From a checkpoint of a small image classifier.
Training: soap at rate 0.0026, 11200 steps, batches of 128, held-out accuracy 72%.
Rows from block 9 of a small image classifier, named by matrix and row number. Rows with one number within an expert belong to one neuron, the router's apart. Each number is 500 + 50 x the weight over its row's rms, rounded and kept within 0 to 999. All counts start at 0. Numbers have three digits each.
Before each expert's rows are labels from the 100 images, of 14976, where the router gives the expert most weight on average: "responds to" is what is common among them. Only what is clearly more common there than usual is listed. The data: photos of arthropod specimens (BIOSCAN-5M). In brackets: how many of the 100.
# router: router (model.blocks.9.mlp.router.weight, 4x192, trained with AdamW), inputs 128-191
# up: expert up (model.blocks.9.mlp.up, 4x96x192), inputs 128-191
# down: expert down (model.blocks.9.mlp.down, 4x192x96, transposed), outputs 128-191

# expert 1
responds to: order Lepidoptera (38); order Hemiptera (36)
router.1:526463598497497541493530469396509525520506537492526486468454559481480511487547424511462405515671491470657500399496473556479478509499402419383446561484507522499470521521566548491463470424521521
up.0:504561498601528478489497503429498512581525455440554454496487507582502492532496511488457418472556569514448433404453520499468567586484507521555486570454529388437465618464545465548541477503476539
down.0:510594542452538564417537536514542413575564458433523477363441506448529545478529509393480392508481425502494498502526439523516459447495528493564464564488522497477408531486483614637448537516530547
up.1:585501494514479440466567523478460492546461451554482508536507537543479497544446445538487488451516494524531458408541609625567534500412466568435482550367494538495498460479524419457508415472475517
down.1:481516435444577492517392507449582400435514407480589564508594483407522504508515438509466441531562463464481508513521570462583504426490542536442541520498504540480543615507499520489531547545425467
up.2:487503532463510425496457579471554554523537505446540499579513546480527542486500426494467499514520532607445537343562500458524519542517489426500569498529465528549483504503498503460612548620542399
down.2:475501520501506489399539507512588520537591456465609523484546439427448502466421485513543492534475441482469504464467474408486460502510499547423562422425480434504503483525525498537617429467366442
up.3:577519472508497458417546388524492518545532581497533547401470524466582467522516521513521478505534430455464520477519466457547422504666565426520495550407386420512486514478493555466512590566522512
down.3:525572543538486446565573501591500496475519480544473436391524444447494536566458546510406423429488531501486485554467534494472468452536456500412437516524467503529530498518542483544453430491441459
up.4:414563424503490503476525471476521426504509522486476498551424407468349518448499511509465475519535507537477453495534473547503474510587366536532543473492512450451519513574578540496498463487535462
down.4:493515445397483547490497543526548571449502601491436459501587443505547473525526539530516598464520499407542495449470503525471467651497406551561549431479572483566451485482508512509553400449472495
up.5:499503444468568480670442529429492509478482578533399481531511548520505509507502512544525592543560498471466497476478420398564454484598499531588527521515522466505463490516495439478559544445532532
down.5:461522505506563531383522397482460524529534589438525472545432548450530499404488510488458436459508476389501537500633499485500523480533528479428514502500484502523492462591401595484442480531523526
up.6:490437578385426487512468492426451483480498524486550433478461496481541513569488508483491522490551546569521528460543505435489462517572374443501537522462495399610452568535686507433574470505478509
down.6:499484478616601486448562366491571537514496443527617561582536395519512474500566498475495540472544508493536535443440544462469530476487528489466537530542589376448558466527516490425460445569539395
up.7:597463540523606523562519403464532547397553520488489549520564503406464590516406399529424485447548438546404511516491480508439538445555538423495489449636487477454551463440400494475556472468464409
down.7:468498453533484439559480577562522522521521468462384514443410472517444518479542495463492500500437437512473455567466502457484445534494511544501590449480498518456450545567582526462446494593465482
up.8:526448505447469448460514456472489478425497566433493506500524562479522504534501509621577391439521374611488489445455452505485520431487511479477557566615575464514458575504507507590436460535500450
down.8:437488556474480534503535502577415440501480528473531538515542491539549518556494564480496455442509484497520492362529473477588570536462502491516492525543599505538618507516409447464481478514452484
up.9:553507546571443498535493492504544516601547380511483412539531416617467545511337506527519504510503518534498533461553437563516511505456463462545468454502492550537470479403451569538464495464496454
down.9:495457498484501537484419465478484471477503611515496412497480484502567536569508485528500589466479512405452483470533511552529483437434526602519449484484516508510662502533568413403522521531433518
up.10:468438631396525481536478504501481559460517457474513471460509482454506541466560509457500490502548427474488409534486481455384534456568441496504532522423492457472591450546527405594477566451533476
down.10:521516477501470494543477439568458537468511452460543503401449410482369476503498569453541484499491588541383466551531455490549518501499497484403513511473614557528539551473454523533371594440564523
up.11:486426486476612471575551500497552502461495526576504514464437559504471547486494610526514476462557489439539475500521518500500521538457536499522536525357494478512488510501475456543513562563533424
down.11:531464516444408497512485624641355486497575435494386441508537528460491463590535474428578366510422462479418498459586482536419436453483574451525517587613518501510571467551407484500526499533505527
up.12:506481492471510470486472448597403487502506434485490534428461538479497589510581460550470484493506546537442495555505499536420478485451520524580482489500521512513414349573487489537493533481452457
down.12:465514554549599569468541511501499505515453521543451601421372503413453499464534530480577412508492472408535441500439482427423402532500466451611420504520547480513500546490483465500471451483478413
up.13:549467664503497404549522471515412544551500523594521554494461489495547521571467512551518464531492503570500524457539557542517507482555515506490477495492512481515433513458539513579504528550531503
down.13:524386490584524493467486436517491493579485456582512539512528484509464533445465508517499497477538573549664574457472553509480503528503400520533615403584476516493465615471522498618493413505588437
up.14:470415467491444484506482470510511456470465548552530494558460548494515548548493520461456547561497499507528448554496427490514507519557501517479536454392486453500539489493399546353474485505478449
down.14:408533524479474606487538543493630515566646585461536407509368480567532455538509508511445481381447475484502517528516443483446489500422442498498555500507482470480496357539471531507510447476619428
up.15:566489433519393502593464485587503495491546538577456468490520518540426468446502500514546486537489564587555516419503477498521507605413520507440544497331507488486485568502526487448519515442555578
down.15:558647509447620614468465457486496543411439507481553466502592574497499540497538406510458483548470330411463484453498458467516495528496569402400542516469473470471481598512480419526491508542578502
up.16:481493501526543500605504448520495518422475469384528385501550365560502589540532474480471468509549582489569613529488492457499474535482565547515562542526453481488518423492458638549517435608617490
down.16:505484396493483456542446467475369558525489531530511504462449475438500568635510515524481494520471533581533509466405525398415545489531424489493448385580476558465487499448521537535478583355543564
up.17:406563584549539513525505535448591497509515532511486455510497441525559469458482509441503479488491559449445512475491435490490489528494383548480529472513467480400490518580497406500550550527497442
down.17:477509500439450518456502575399408463496424566530449540448435499475438499513412463373460505456485503595452533510526420498518437464422485474411559539492457609405589521473485485501458459483462558
up.18:501479455479526395438502556584571469486541489496515473540494474429523466502549517425533510461479497537588492508497447499472433505473475495509534636558519480465568516495533489489521517472492540
down.18:524474509519490485522520450498408518428525372501460438472500418636514457467576528533506443633489490581557532502452505479511431430472366495510574498545523482468489484499569483452587440586513497
up.19:474532444442425448608553489445349502459539535473604490499548557526422433489435464458449522488504431513477512413503527489479430566435475460471470476428499455480490468502495467487499574578539456
down.19:417563511431532546514513509433509555404495416487498429460512457469541436433512495505583428512508621461493536438546504504582416450525515476524605500501531468479444514545523589495500492504498457
up.20:523493474485507494582476502377542546493466574449469600512461522439502544493544495555403509453406424523533452534488465429458428499453503486470569550531469495519455468510502562480573513633431465
down.20:353506487452505568504644525500541520493456536583481534557513560450486558529466481449596525495515543445541578442593506541484512407508563492617453486446477449459465620454533449447537543523326459
up.21:439617616499488449449551413477512508511457482530466489498396490510471503536497498595392442599493477498499499544603415497508503535569493517542354634534481507505513479507508466494482445467469516
down.21:464484527541453487491417414520525585569439480439555514418543489588463434579465450523507452472611523471488555458472463519532488568476553661567493566584565502499510532467510435511637570549504525
up.22:523533495461590525501497469418482469490499508468521563530541459492434472484533519503422579437480486508505510502466513528472458478561526426528465594500534464611465600535493450540435442524509533
down.22:525525455459486444545499492515505494469503477498500563558494485561445490454518458400443530587365501518511446471502553480402571414553511595500516502683487446553589517473468491461419538482520566
up.23:545480509563600498454490539500458485534472554521468591508434520447496514521489518521483471589609462490468571512550433514564447526396474506445594469496503538500457435503448388559460410462452503
down.23:542471654467424546509553359525476532496473541517436530631502496509527540464511510500457475455505513547518517609592481519509476512503493438474470428534536461516366504440449377505545532526519485
up.24:388544457573490459502586543583490494492548504514523584516498632503431580444557450558509460519441502488600501565497532602517446479497583551484494472447497473522408538481462589478369499483418449
down.24:439438562456552423461579461461530502431491557551596607517506503466502522533445505551570548484547423532502491471601492531536491454613468514447513556474484465455544518472537418448514575510548391
up.25:454433624524482503478542502402479561434528579555575492579535455470459441541422485433460490464453613504590453501513468494571513540567547393391443500477468519551515459499541509507504453457492642
down.25:577450441525543471460589480519456584520423498454426545381493500504488481475488477484472526510514437446517461453466491557401534477447469520464512508589534492358557439555565587525539491499533502
up.26:465540475544470503560371534461524524424615499429524405504467501575504546616454410474552465494505523502577528443509434469435456518593500508509534409520441555353534504449454430562431499449456537
down.26:518503485520512494449469488570435378503490457449402555555429470466484503528487627442592571505529532465510384491537526572516398557320390483499522439592501511517409512520525440520466530472515543
up.27:501507499503468477518401499504454417557516594405472437512450512534520475468481436518522531597511564438477438554539487414483392630531507465439535531520577627477542480508512531479486530527478512
down.27:436527494521592519601530516524499612599541465460545613502514517590572514422492565501465474564524482560557589475498630467524464453468548452503498470468499535445506481533532551469476510469525349
up.28:496388573429412493493424547617556515468543603438454377568530463580534521403569486450504522416538517495488486536517511536491484607487450562548516572417447574415618574493409496513542423524446458
down.28:495499514581580497420541505511502508543568479550448467477474361493521482506508472444523424516489482558524488501523486522525620624469527485495589482479492576433446451433551491556522465581485445
up.29:529495489479502477400470534584497496546508503495435497487511490497509479546452462535442519535552497514483514460539395505496533386541449377492632486504540503562524544578524524521525517428496476
down.29:559512474466499519452416605480522449498506477527566476560537530489488500495609543523550444412467403459487416470505561495590499494509496489528501527561475511490494551509455601497537572534467389
up.30:592502482488425459499498505455505533485497546446519559463487477459509493473564477509446506592505467597548494521435527389509451442482497516472440545460413462476545496452558477510490569428512540
down.30:519487563489522593488542500490507561467479576510547486475510439430544524556628493542541557496418463477510513524403583552483445504439558516537363449463523436505549472473589508521494504514331449

# expert 0
responds to: order Hymenoptera (50)
router.0:456508420550507437455523497564619553436478478557493503554501422555550564536460537614490565455509557529512514446476474614452542447521532581550573476480527455441467472402436437567590430557541522
up.0:494414544488486488555536553501512497514534440447594515566432542458589460459493566535399573489525516481500617455578508454481532479475547477578539511478451556491491511547410490462445544543483557
down.0:519454427379481443454502552439557517494590412433433528563467501469534512469451502505498451488450464520458507509477500603497510496508486439561436407585487513462626468429499542451495432567474578
up.1:499508495503490527492436571539449547465639458531497478580499455579546490502474535504354470472487542484539552410599591477544535539441493521509504422438399487497572508499462557562460457414529476
down.1:539465418525512465455534430557547448609511537477569501526450447511592499496501449582481525616530497473562478503515582482486479502527436457555453508493471531501508557566491508484551532467463546
up.2:462490501506573455495525474462614596534455479446444573519572495516479477435486453475472503501535453546490494500514455543564483448496402454506443448472487445550580579560518435533471497521441561
down.2:492476540459497415442527492503503521523505639479443439539512538519589456518404473548472439462431447470509470593535457555455465455526458543531324439587464490498417501551514475481508446447420512
up.3:577456489435489495530517490586508489541501520532498524492457429500498530474499500505524563462425589510542575609477434371470398516392532520529412510552430552485471437514486516495538520575572406
down.3:535550404570529482424427526540517397487450572492415549502566495443532443411569507561567535489621540499573498462367500537471518544458539469568388470502536471618506518539501528563539500473536543
up.4:505518486502507437484533468435544625424514486417440505511531384415569500505578596452584455496464477567526485515501500476565470552447504492596560520496577592525430444343515514525434538561550521
down.4:458513506479539459561501455450523400410519518582471498553476503557493617519501577451589492565580465506486506537507483518484416541460490393463534450510586523553714451528536556467505545524566456
up.5:408522526499485542489523453531509490380467483579493437587526656420528439497486567528405491464489539580539524541418492552500505511547519531513591538519470586418515535597504458460487500527543485
down.5:441455479479521514578530441492561457543460444500487415508494472488451503549478502575626601533487520516519441519514496436477442449469508533481471504528517491490489440487503625524602506558488455
up.6:549465488430439463457503366566508499546483457514516489526562531460492470498502467570426483508458480585572458392565529497538559492476366435592473635540535452447464427525562500518499559510545491
down.6:474476436504534464464461389475565481531443562465485457542446561500420518463498464383548483482639523627469528521545481485541542489474447439531506522525512539501523448413571441445511444433534422
up.7:501516449492476539491464470490554544546479512523476471462491447474411623485495495486420524528502519613510476511512492439592508507569503486536390498565416521462470505561501478408560512528420500
down.7:524574496480572497498475552486507473475622543514483614471546425469497649471507560609438463572536550486385428521493494472431560554494509466499411480470512473473540539496500447530493500491525495
up.8:505412396512495525495629616547626661479379500462510498534499460512372605501534336573555477479397481508589459502435510535499528459418544535531562468503454555516575491520479509513460542487485494
down.8:616603539557536496508485382531521486468477512497499486522471407477483509464547537533492520516511469510523534553586466512500523470564514561466532545523506439432553480519545606417462506465483533
up.9:451473469394544453405515586574451437426480459436469397530492455597469534534494467417560483501513432455513502478555484479508471455425505492467599536510431488493458507567517462585496419493488505
down.9:494492494554441425568560593473476634519494576482513488530496325500604534500467478519509556379384518563482380461466590513500534481425503485513441528484500496463495440513448492500401566489495490
up.10:532554463509518510504420464498434502432514492458531588479500459465512443466519576616502519508514537552488496515466499359512410433511498404536478520438518454505450561556552461500491477393485581
down.10:502485530422523506417569449509474534476439437470477495542447504456491455476515405493553522546470502430538504435495453443441480552412536438579527503483519391361503570503524446524550492510445552
up.11:534460565528449573496517484466474456482510556483536422629504560504528507609507529461514597474436557586464450535458433535622473490485490496472462503393532506577417380576576392456478495508499492
down.11:558415497532406464530460486482441451552484543481521500393568476402500554496492498502497378520635524563424528496556418451495506504547543487356447579524474502483498503510534475474470476492511533
up.12:515523454438581393530540546497563489499444550518549568512502538481449502464455523464512570553411461496499437476526493476492530520528478474503541506483554485449448564547524394455410434510431438
down.12:493505462553564478440547462447510507627538427433518500505434536493467511499462484573502564498515588483452466463434527618526581453513398543579543502470407648517436559491484490465509515475493516
up.13:479487530465469501501459517500509543511482502478478438579465426510470498516537486517444521563497512465515514479513520317460480464473454526424510494462476481549533465511644492511450546503533462
down.13:576517425461413405479491512341447450481457489535499519438493506475481396508394507551557498627485504537526457440500567448450508470467463592562558557405576436478499499502381554545521406502464487
up.14:533586505510554506533553498503497506500559503473535487488530578480523517501476446506519525559429505579409488469483458498606468572426528451470503465607441525679475512439470560462502550438472414
down.14:564500550504499529637493505628502403445401533478490423548516495540523446504537457558466530469492532473497613488495498463424421462579455444411407456448495490510406380491510530517488524482504420
up.15:514502451428560492454444500484499618594508436522582536447560519542490495475472543515534516456463388498520517515518488483528442437407499496472564544456513515433388539516500590568561475490535598
down.15:499484574461452522476507558529539455538575423585493494498570419521483475507581386535520543453575574479515492512463502486493541566453467556411518553482512557543536380517412492496458559475522512
up.16:476461499573478487427459430534489496459493513542483526578565468444546500589471499467483597494297437552539471544518465538647512479458450502464413447437464413565568495574544535500447429471499404
down.16:531414431539498548511392474487457386522620536471446481461547460506449420482533462481558503535637474476473438493544494504578670515474505498489436528492519397531483445489614458449524501489488512
up.17:525457614453552590447538580484463493614438542506502489534472406409548514628495510546508494486514508443585518565419394572484499432557517498496491422493525520509507554506520542504379487485571414
down.17:530503499550512502478591495497571502456540399466536579442573443544576517411587569566476514509457513500598578463487430460602518478505520416473462513509511568504550508558459451477455494445470423
up.18:526469493565523587492568497539549497518526483518505549526527511449483506469457510477511533474572528478472409531518481455437614484450460499435509526471584455539405533501444495467493573586546509
down.18:447487487517498458532498571496522491512500511710523541521492507500571462468516492390490485460343454520373505493470410590478477493443479508540579485485448471454563405523468559546561522418498490
up.19:400418487494508468540527511501502452436500479477512396537523500564508511553457475521457452481521494491520471531578474502372438471572452463529433462460540468571483535499499554565440406412592553
down.19:545518516505541462467477395483521572559389386544506496511527503447602480543570452505462492309558443405470531526451467421569401523484475559559500540393505567462463505512441469499555494537463543
up.20:492500508550497495515504485569474500441459515482560456493538477555487480453570486502448455576329602485519456539430611520481465580577497489525419494488582455507473500500491437497444501479432520
down.20:555580409451404448543611512485443501529538490524468506480505509471534440475509485490540586475574521504524581511605453514460545516505461419499563515460471439453506456549569533477554432517408542
up.21:523505593403480470540523455565492435589439539625451509574400492516511443511522533493494535566475428542550526516554457527541526479490460331569538516484432517501486463380490536514471507427467422
down.21:449425595505578476422464462559452515512402504464510496481513589525492528580598567470480484488496503482429512518461542623515507453483400534528511502505491506597501431334503464524494477544450475
up.22:550513525579411525499562479464501550381467524531499512495466552415459501587473489648462547591523525580559419486524595469461492477540467535536571556383443462487539492444547493534614509393451479
down.22:516551557545531425484451482530513535561492479496495470454584473511539461493518462500457495523473571528503526481523486526431409496517526455503387558467457554523518495459488480505462511483454499
up.23:508493468481518463469493493396444484381550515537529518412489587462586464608529471587546436499520524422514444611570478505523521472463458566486518461492489709545441537439545487546512437505405505
down.23:469529491482550447520537464589507467498387562483460508527419507451579451540454511424582554558628499585565511423476499491510401547535488508573559508502368497557512434519469470562511477430441468
up.24:513601538445365441543501434502417507473625490469595518399451532467416428457537514475572443417486535500501395499526508495414428526418439403455416465481372449530567500508449459556489597521473511
down.24:476629525500535489491500545481462542441476480515470470508525665507560415554547488419512510472505474512466524398581454462443505545455560592500501383548491511517563527518533536544489492594525500
up.25:483457542475494469489553472488465497439456499515527515570503539489578495488488492502498554362456529559443480529529518434549423494467444492506531472562581561507468396392467620520450528469458527
down.25:510529462457515435505515473531434500516583505496507470583513417469504613514484434489491557545452539468561481507484580503517495507566541528490551512491457460421507432446552509508489611460451500
up.26:428480567551616588431574511511473501520435524511516505532504489510517517427478458423488540451526483597554518533473487415502537520555440473497508541473504486504549522552531500504511425443494523
down.26:472510494506526552524487465523526582529563478520512632495490536495513440487510511515463553527482513496503490498489514511421569498551528410555516478463437465500472645567433474445427527514487392
up.27:488389430501481484502515518484509470518534512438493617548565496464500514495599512493502509476463494553537549402453550481507492365515481431500456572462517497503543478354551489497503463486417570
down.27:568476477412495549468600489524477344497534573495545578468481553592516460464522452484499531527575441498473452454449538520525517469484544386500530414523526535463498607533503456490560532430462479
up.28:423498477573458494488509529478436478463477506494482554487470522602496486533483607504485482608453432494504367423469548439550584427554503488491522500514518463489483483438437493532546559396454490
down.28:527541457512530463484555549478502486405438377482522504537527549497522527515531477547470469495488491563591455519476435432465520658453489560492497530437460498464423457500550515483506410535417462
up.29:451467535557515451511517471581552475513452499553497465448652379439501581448502474530508468492490449502506448540537573487492488500454489491528479384536512506487471534436458518544499488575547550
down.29:550504490506478474522524484521702522583496495523458570562468535489499496364537517437448588472507538446501549490477475473574509464459479533441456550522625517528539474556489509498454525501485404
up.30:487534410532540459504578516443531465498516520465515518511495490567415505394602502533448501579535504559500504504448538513515418446481564457507462495459498522591482518416521447515558440489610442
down.30:675418547520606522511498590431559512480523482590392567383389527480496526441506455545565498490456524504551498465472539465543544562474561552469421475562466598466478467498411446560529495508516433

# expert 3
responds to: order Hemiptera (32)
router.3:523517572494501504431516491580396456490486517585511532512585450445455437472382481451533567485411492462424481570616571545463519482517512584526426497486483505572454537566491494469458528537446478
up.0:547365490535617500496532481523433522546458588468486432469553434524469423492544470546520596491438485400515451570528513544428521504504584500468544541538548464503501529603526488496476584489546490
down.0:501537462401519600472586524457489520617514495470457450576524538500471510397496509517483572565425517515518527457475485433450433530520583482610516536358487467512438516617480477439502553442475471
up.1:555564553535486500517589479374585489430473505642554521511611557368478495537434441477421438491495539499500522529476489455501477506429501577501521527434492411496473504511531519522482567498519476
down.1:510548532525500511493507582560545494491523539469451526633546471468527511508487485390442486531554494473504499494619509464544510555565592460566588502528547489499495452476456605523467503460512417
up.2:433484502517514516478448534528535480506501381454576503571494450470463496540541476601527500500449479493510495504492537407527632501566516492491530483451474507443522476472513500500603448527470440
down.2:464534502413469455424482510481493446444446407628471496498497528620536500511526514503496407479502524477486494533453469467484464541527456490484459460563501552465457500515483503503442523369517392
up.3:514489511460582425519420548529479483520569499563538501489606569461392567557442486504569413539603408474700504442428484577525490470446622451454458574420509501426463633477514622519528496514503507
down.3:402529461486520528440501485496508385620451596478476497458472505470388500549454435525487538567485529503500454516449483476450505404490508485340554519502515454585511466492505541467536464375566517
up.4:456521520478496490541441525497507495501501535560606428553592486492508669507430554421513516482451522565566482391543462501413469495442466505496431503501452432558452563541535456559465497445496482
down.4:420507518519502520471489545547577503487478467464624561529492433493513471555459417500541629523492519514480503527524444449405410499552565455495520433490445497499434508509509456512580440416434539
up.5:493470605528482433513552548569537535488585506565500502554663418465504482476555441512514497561384579496443474523456540486509508499531503554507569425445457571573566573568473459515585491472511494
down.5:489600489415522535490541565443575488493521455441508531488409503497546461535542495526446495499492404395497458450530541542485534472495497504483497466484622418477408453473590540486482464559509582
up.6:478502528500502503422460499436466457503458461493564434533541502541519563477501514554540503491407605441566540574559567507521450568605510431573423498466450500394515530471525582515512504508505504
down.6:420489398420564510440508465476552484467489571595529502557494432434448451519534475503541404469457629526504427540471469399519597536481517563390562508463544430514426431509513513432510593623468574
up.7:478491523525524576490481614554590516521509543444514430480467515519490484464535528552479460537629665494513557515470503554506495507452430566445442524458461451526399499582573524623595516457529364
down.7:415516476521518461543433578492523444373534566507477443412490486500492482448463557490503495601466471536484445459463501530499426387514564453490479539505451510455533505432495544450405531505480441
up.8:449369452546518480466506414511515508533474515549626550471566514620501409507561538531466627559507544457503489490451488519503539526537642511527468460439343516521438485545505458504413617433564495
down.8:473466477450498496456516568408527459505483480508425511591541446556502535549524454577435597549597607519448424478591531527401541504511421438491486487531545467402429511548383561546542453505507529
up.9:511472488432557520449522463464520470503594500505491517500489518548544478488547477410521645449512497555513504441524512505502575466405554460495500432432513547465589475514485440538419501410510485
down.9:504448517489584491425537404486498474404485609499462503478587524429542429499409369500458504495572498535531562476556431461482509472570511483497498445436631605501544520521516411536500554487439432
up.10:435524483462432555542528548490510359501390532536559553555555482538532508552544433535479491519541506411518502499543559479434453523569508480503497547515497454526539390592459455473478593484552534
down.10:565548470519538489516407506424444540528452525604474519570436431551518530497531474502496549435490516507543360490348476460517496577546563411548553516517450465574532390565447509485475429569486383
up.11:502498501438469561515535460588507579537518502490500556555528452430536476457503554464417471428522437439429474607550452531524520391499482475589480519560500554527531483409503456577479608528577581
down.11:508558518453584373461479571549521512548498463395488494428508574479478571505405450439536499548505396421532508511596500553453521404437530522495430501504498584614534531542416536478481454508496569
up.12:501606473505466535509432602495511532515527460472496496531538520473501511561519433579522480460492535498461440503431462401503516338514460505523446426486550503506518452502521413470428425512497551
down.12:435571532426438515530505422428523565493510486569432483478534521490462505484576604501489463498526538492516380505493465526518525550474518373562499569520424506452480501559459508488463543580515545
up.13:482519445588436434539444551604461537587515509500576558602559578530494476564509588454543495542537535511440511497573540488458529492420485481560475572581474533575529579499484582541486501495433509
down.13:465511528478523503352499495534451473590568429587510446473413547577485564428507487512431488521420513498510487532512378428430507564521540542515505588586466468543513549585515477490502503387539470
up.14:626473588577460547503552504553552517492496541416515572453581562523451502497518469584533340487481485514458440560480481438480526528578567530458522418558513527546463533497443548431480491502513507
down.14:500496565502483593591373462346537531579498557500567486441592537510526580566450618545510343475485519472452500553514475495523500509449431517494510448506552455456458455481475439465553482415548489
up.15:521467604527505504488399484536540479530494449443527492439488460535542444501485458602498449596438527461435561440505494372515565488491542559492474507532504575517423405543492469506486528494510499
down.15:556551489460512565443429486444516459490584542518528517488444527518482488481533465561502542498575498475475467589366537510541436487546510528514498593444548609533453518414498522462493597488472383
up.16:521533528350505469622438500490585427444462441473509511553544497565483534537457600553502503558529573418565490567547461417443522446603533539494430481518481556533520484485545591432444467564504588
down.16:597450468451441414579432510495523506517470522448583607452436485491486519500491507539543533499450494418489469488405456570490583541561461539488470490541536503511447522455560509460517591540419503
up.17:564521527451513511524327476452525579507475470539498562402513465499526503452522440512499419478495484507496492472573499426533556495483481451535446376492483517459578502560560517481510575434503525
down.17:431555480481542446446547435567498498528459495394490534528546466509511519518482500381511483509678496478596488522418475556499525464563523539484485463511599545530532500548565521515502438443501560
up.18:541515425433484493501492482531480484467492504479482450474392439553540569494487487506553476487510491496505499513546463481501496493598492547625539629436610570495535524551628465470539458417455482
down.18:499516576497501418438500554500536586528527478527489513509609512588561626491468482437497489484398499674527554460459418518534456461537472521499534483485533513593558520492534482440528503540551451
up.19:507520502475430461494434518586504447459529558526442541456385548472528575446497477507429474470472504509497513506523434566502481498331405521512517485473567448531511580497517373453546533463510533
down.19:493549557489484486435579521513451527504501415519540549565556466453477459486511481606517499479427472489474515490490500557539504436435537480444495513460415478520525447512530432451522444531482452
up.20:412477494490516560469515471434546485451493546471369473507616479552389428468490510585493468536596487515542492491598466479639550414520561517507425466425456442484545499595557493520420545477457512
down.20:559447500433452557492442403492485518426454442541512505535539474668501502491521606515499464533570412578567515549543509469536386494498444529546506565504531460507393508577494501531529472537437549
up.21:537496570408508468383423392482496553497479553496502501522419552605533498524485538472597503444547533528514499443501519460384337486486505584388433452548494506528490448471478542553592492530449460
down.21:488496504494446562568492425578460577508501499546500562583470491454520526533557504465462514472489490510425465363632471502577519512493507541385519510507409481476477444400448581587548512543505468
up.22:539507462574459462538460520522528512516524557533503516503508517369474546564538453499506488497495560581584499486492492587547535578378503461578511542423497492563515517496493525513508516533388434
down.22:531500526570563496540501501476414436528497473488513519529486531397469544509504434473433471492520504484443401518521502421498598429596507477566464563483511522515496483501544448532457529507501594
up.23:534502489402530528434547521471499547420510503527471525553521541480523541563634500506599508501517474501671488478522448577408513489555538468356467417554538524571488537525495517516470513541497518
down.23:518410520511471416548497450441534554477493529503483537483520486549499546509419548453534540495532659551555452469493507548434519462501481421464467415511404453490495482461475520506534489479496580
up.24:533458470523506477528467592595478533475464450522425556414623509563476497386473453526470484417447534539422567448498504526495526400618506500461515313535514371534460548423452564502521507538529513
down.24:509359625497515496550572479596490492586510539442559547439500500499514627386526600445502455489492499526374530467502531492572399440621514463522508521449487479504519492519469498499564469493518504
up.25:501499622501324509553557520572459519497517566493436471565565446468449491572516493515579511533444499551403545517456512397424552493503500556548468532443443592556540424556513519481510489500536388
down.25:506491503408505503498432595443481509479554530512609538393516567452606491462517432453463524481431442552528456571458505491510479528507484506476566500509491590514523398408503422492493492510545428
up.26:496500542407488446376427483463538489468485512484532516478525522442512458468381452512459532594464571509518500569547428519485388523507434597423457500489465602450562500465542496562472408632578551
down.26:523503462542454455488468459446520522518483613466564498505573486511571447532618507458623448511431510530489560463463706505480538517449531480549516518474500443492487430555421543481446506468456470
up.27:500483495583490516516451488493611484547430526542502562415530502418462472435499559486510522611519436435541488473502490503517557507462494523512500436567536469514602501462430485346381500464443539
down.27:521460549545512541549474549512560410492504452492520536542451484507500630551590478479474453542469482535499540579540521574545519539568535493503588480487433559617481547323357488514513608522474435
up.28:499567573431477519434579482511615479484508527535523420468481473501490467440552527472590471416446521479499389608497455536507535515427397508498461490545460465541534467540517422536560461456550493
down.28:478504514517500559501561474501463587458486468497543551579532573505485414475363482491492542496513513488430488513543491466490590424520499443549435530498505516485480551526549449439583494506486462
up.29:482534485422499521491491508513491465495588419363460466518433531509550475495517605438505477494418504531485371439508525483473451447504491545496457430455522435540559487529545540512488511489495491
down.29:547497472429576482482520551431468547468512404533445506525507390492535489484476667503424509521447492535518567509478581570453410535482472512496580470454505531481476508538526431488509483567477504
up.30:470442512495569523481492482535479530618491486444483471510488555422499463472408431528519492560536501482486423453424515419533446614504462524525525373523484511592430505482477589492518550520502369
down.30:506527450521462457511526544477511477525539487597456493401495543374497562547582481444517489443551390476401503370439510468484517538466519460464483393547429432490604431472490500529480444479488472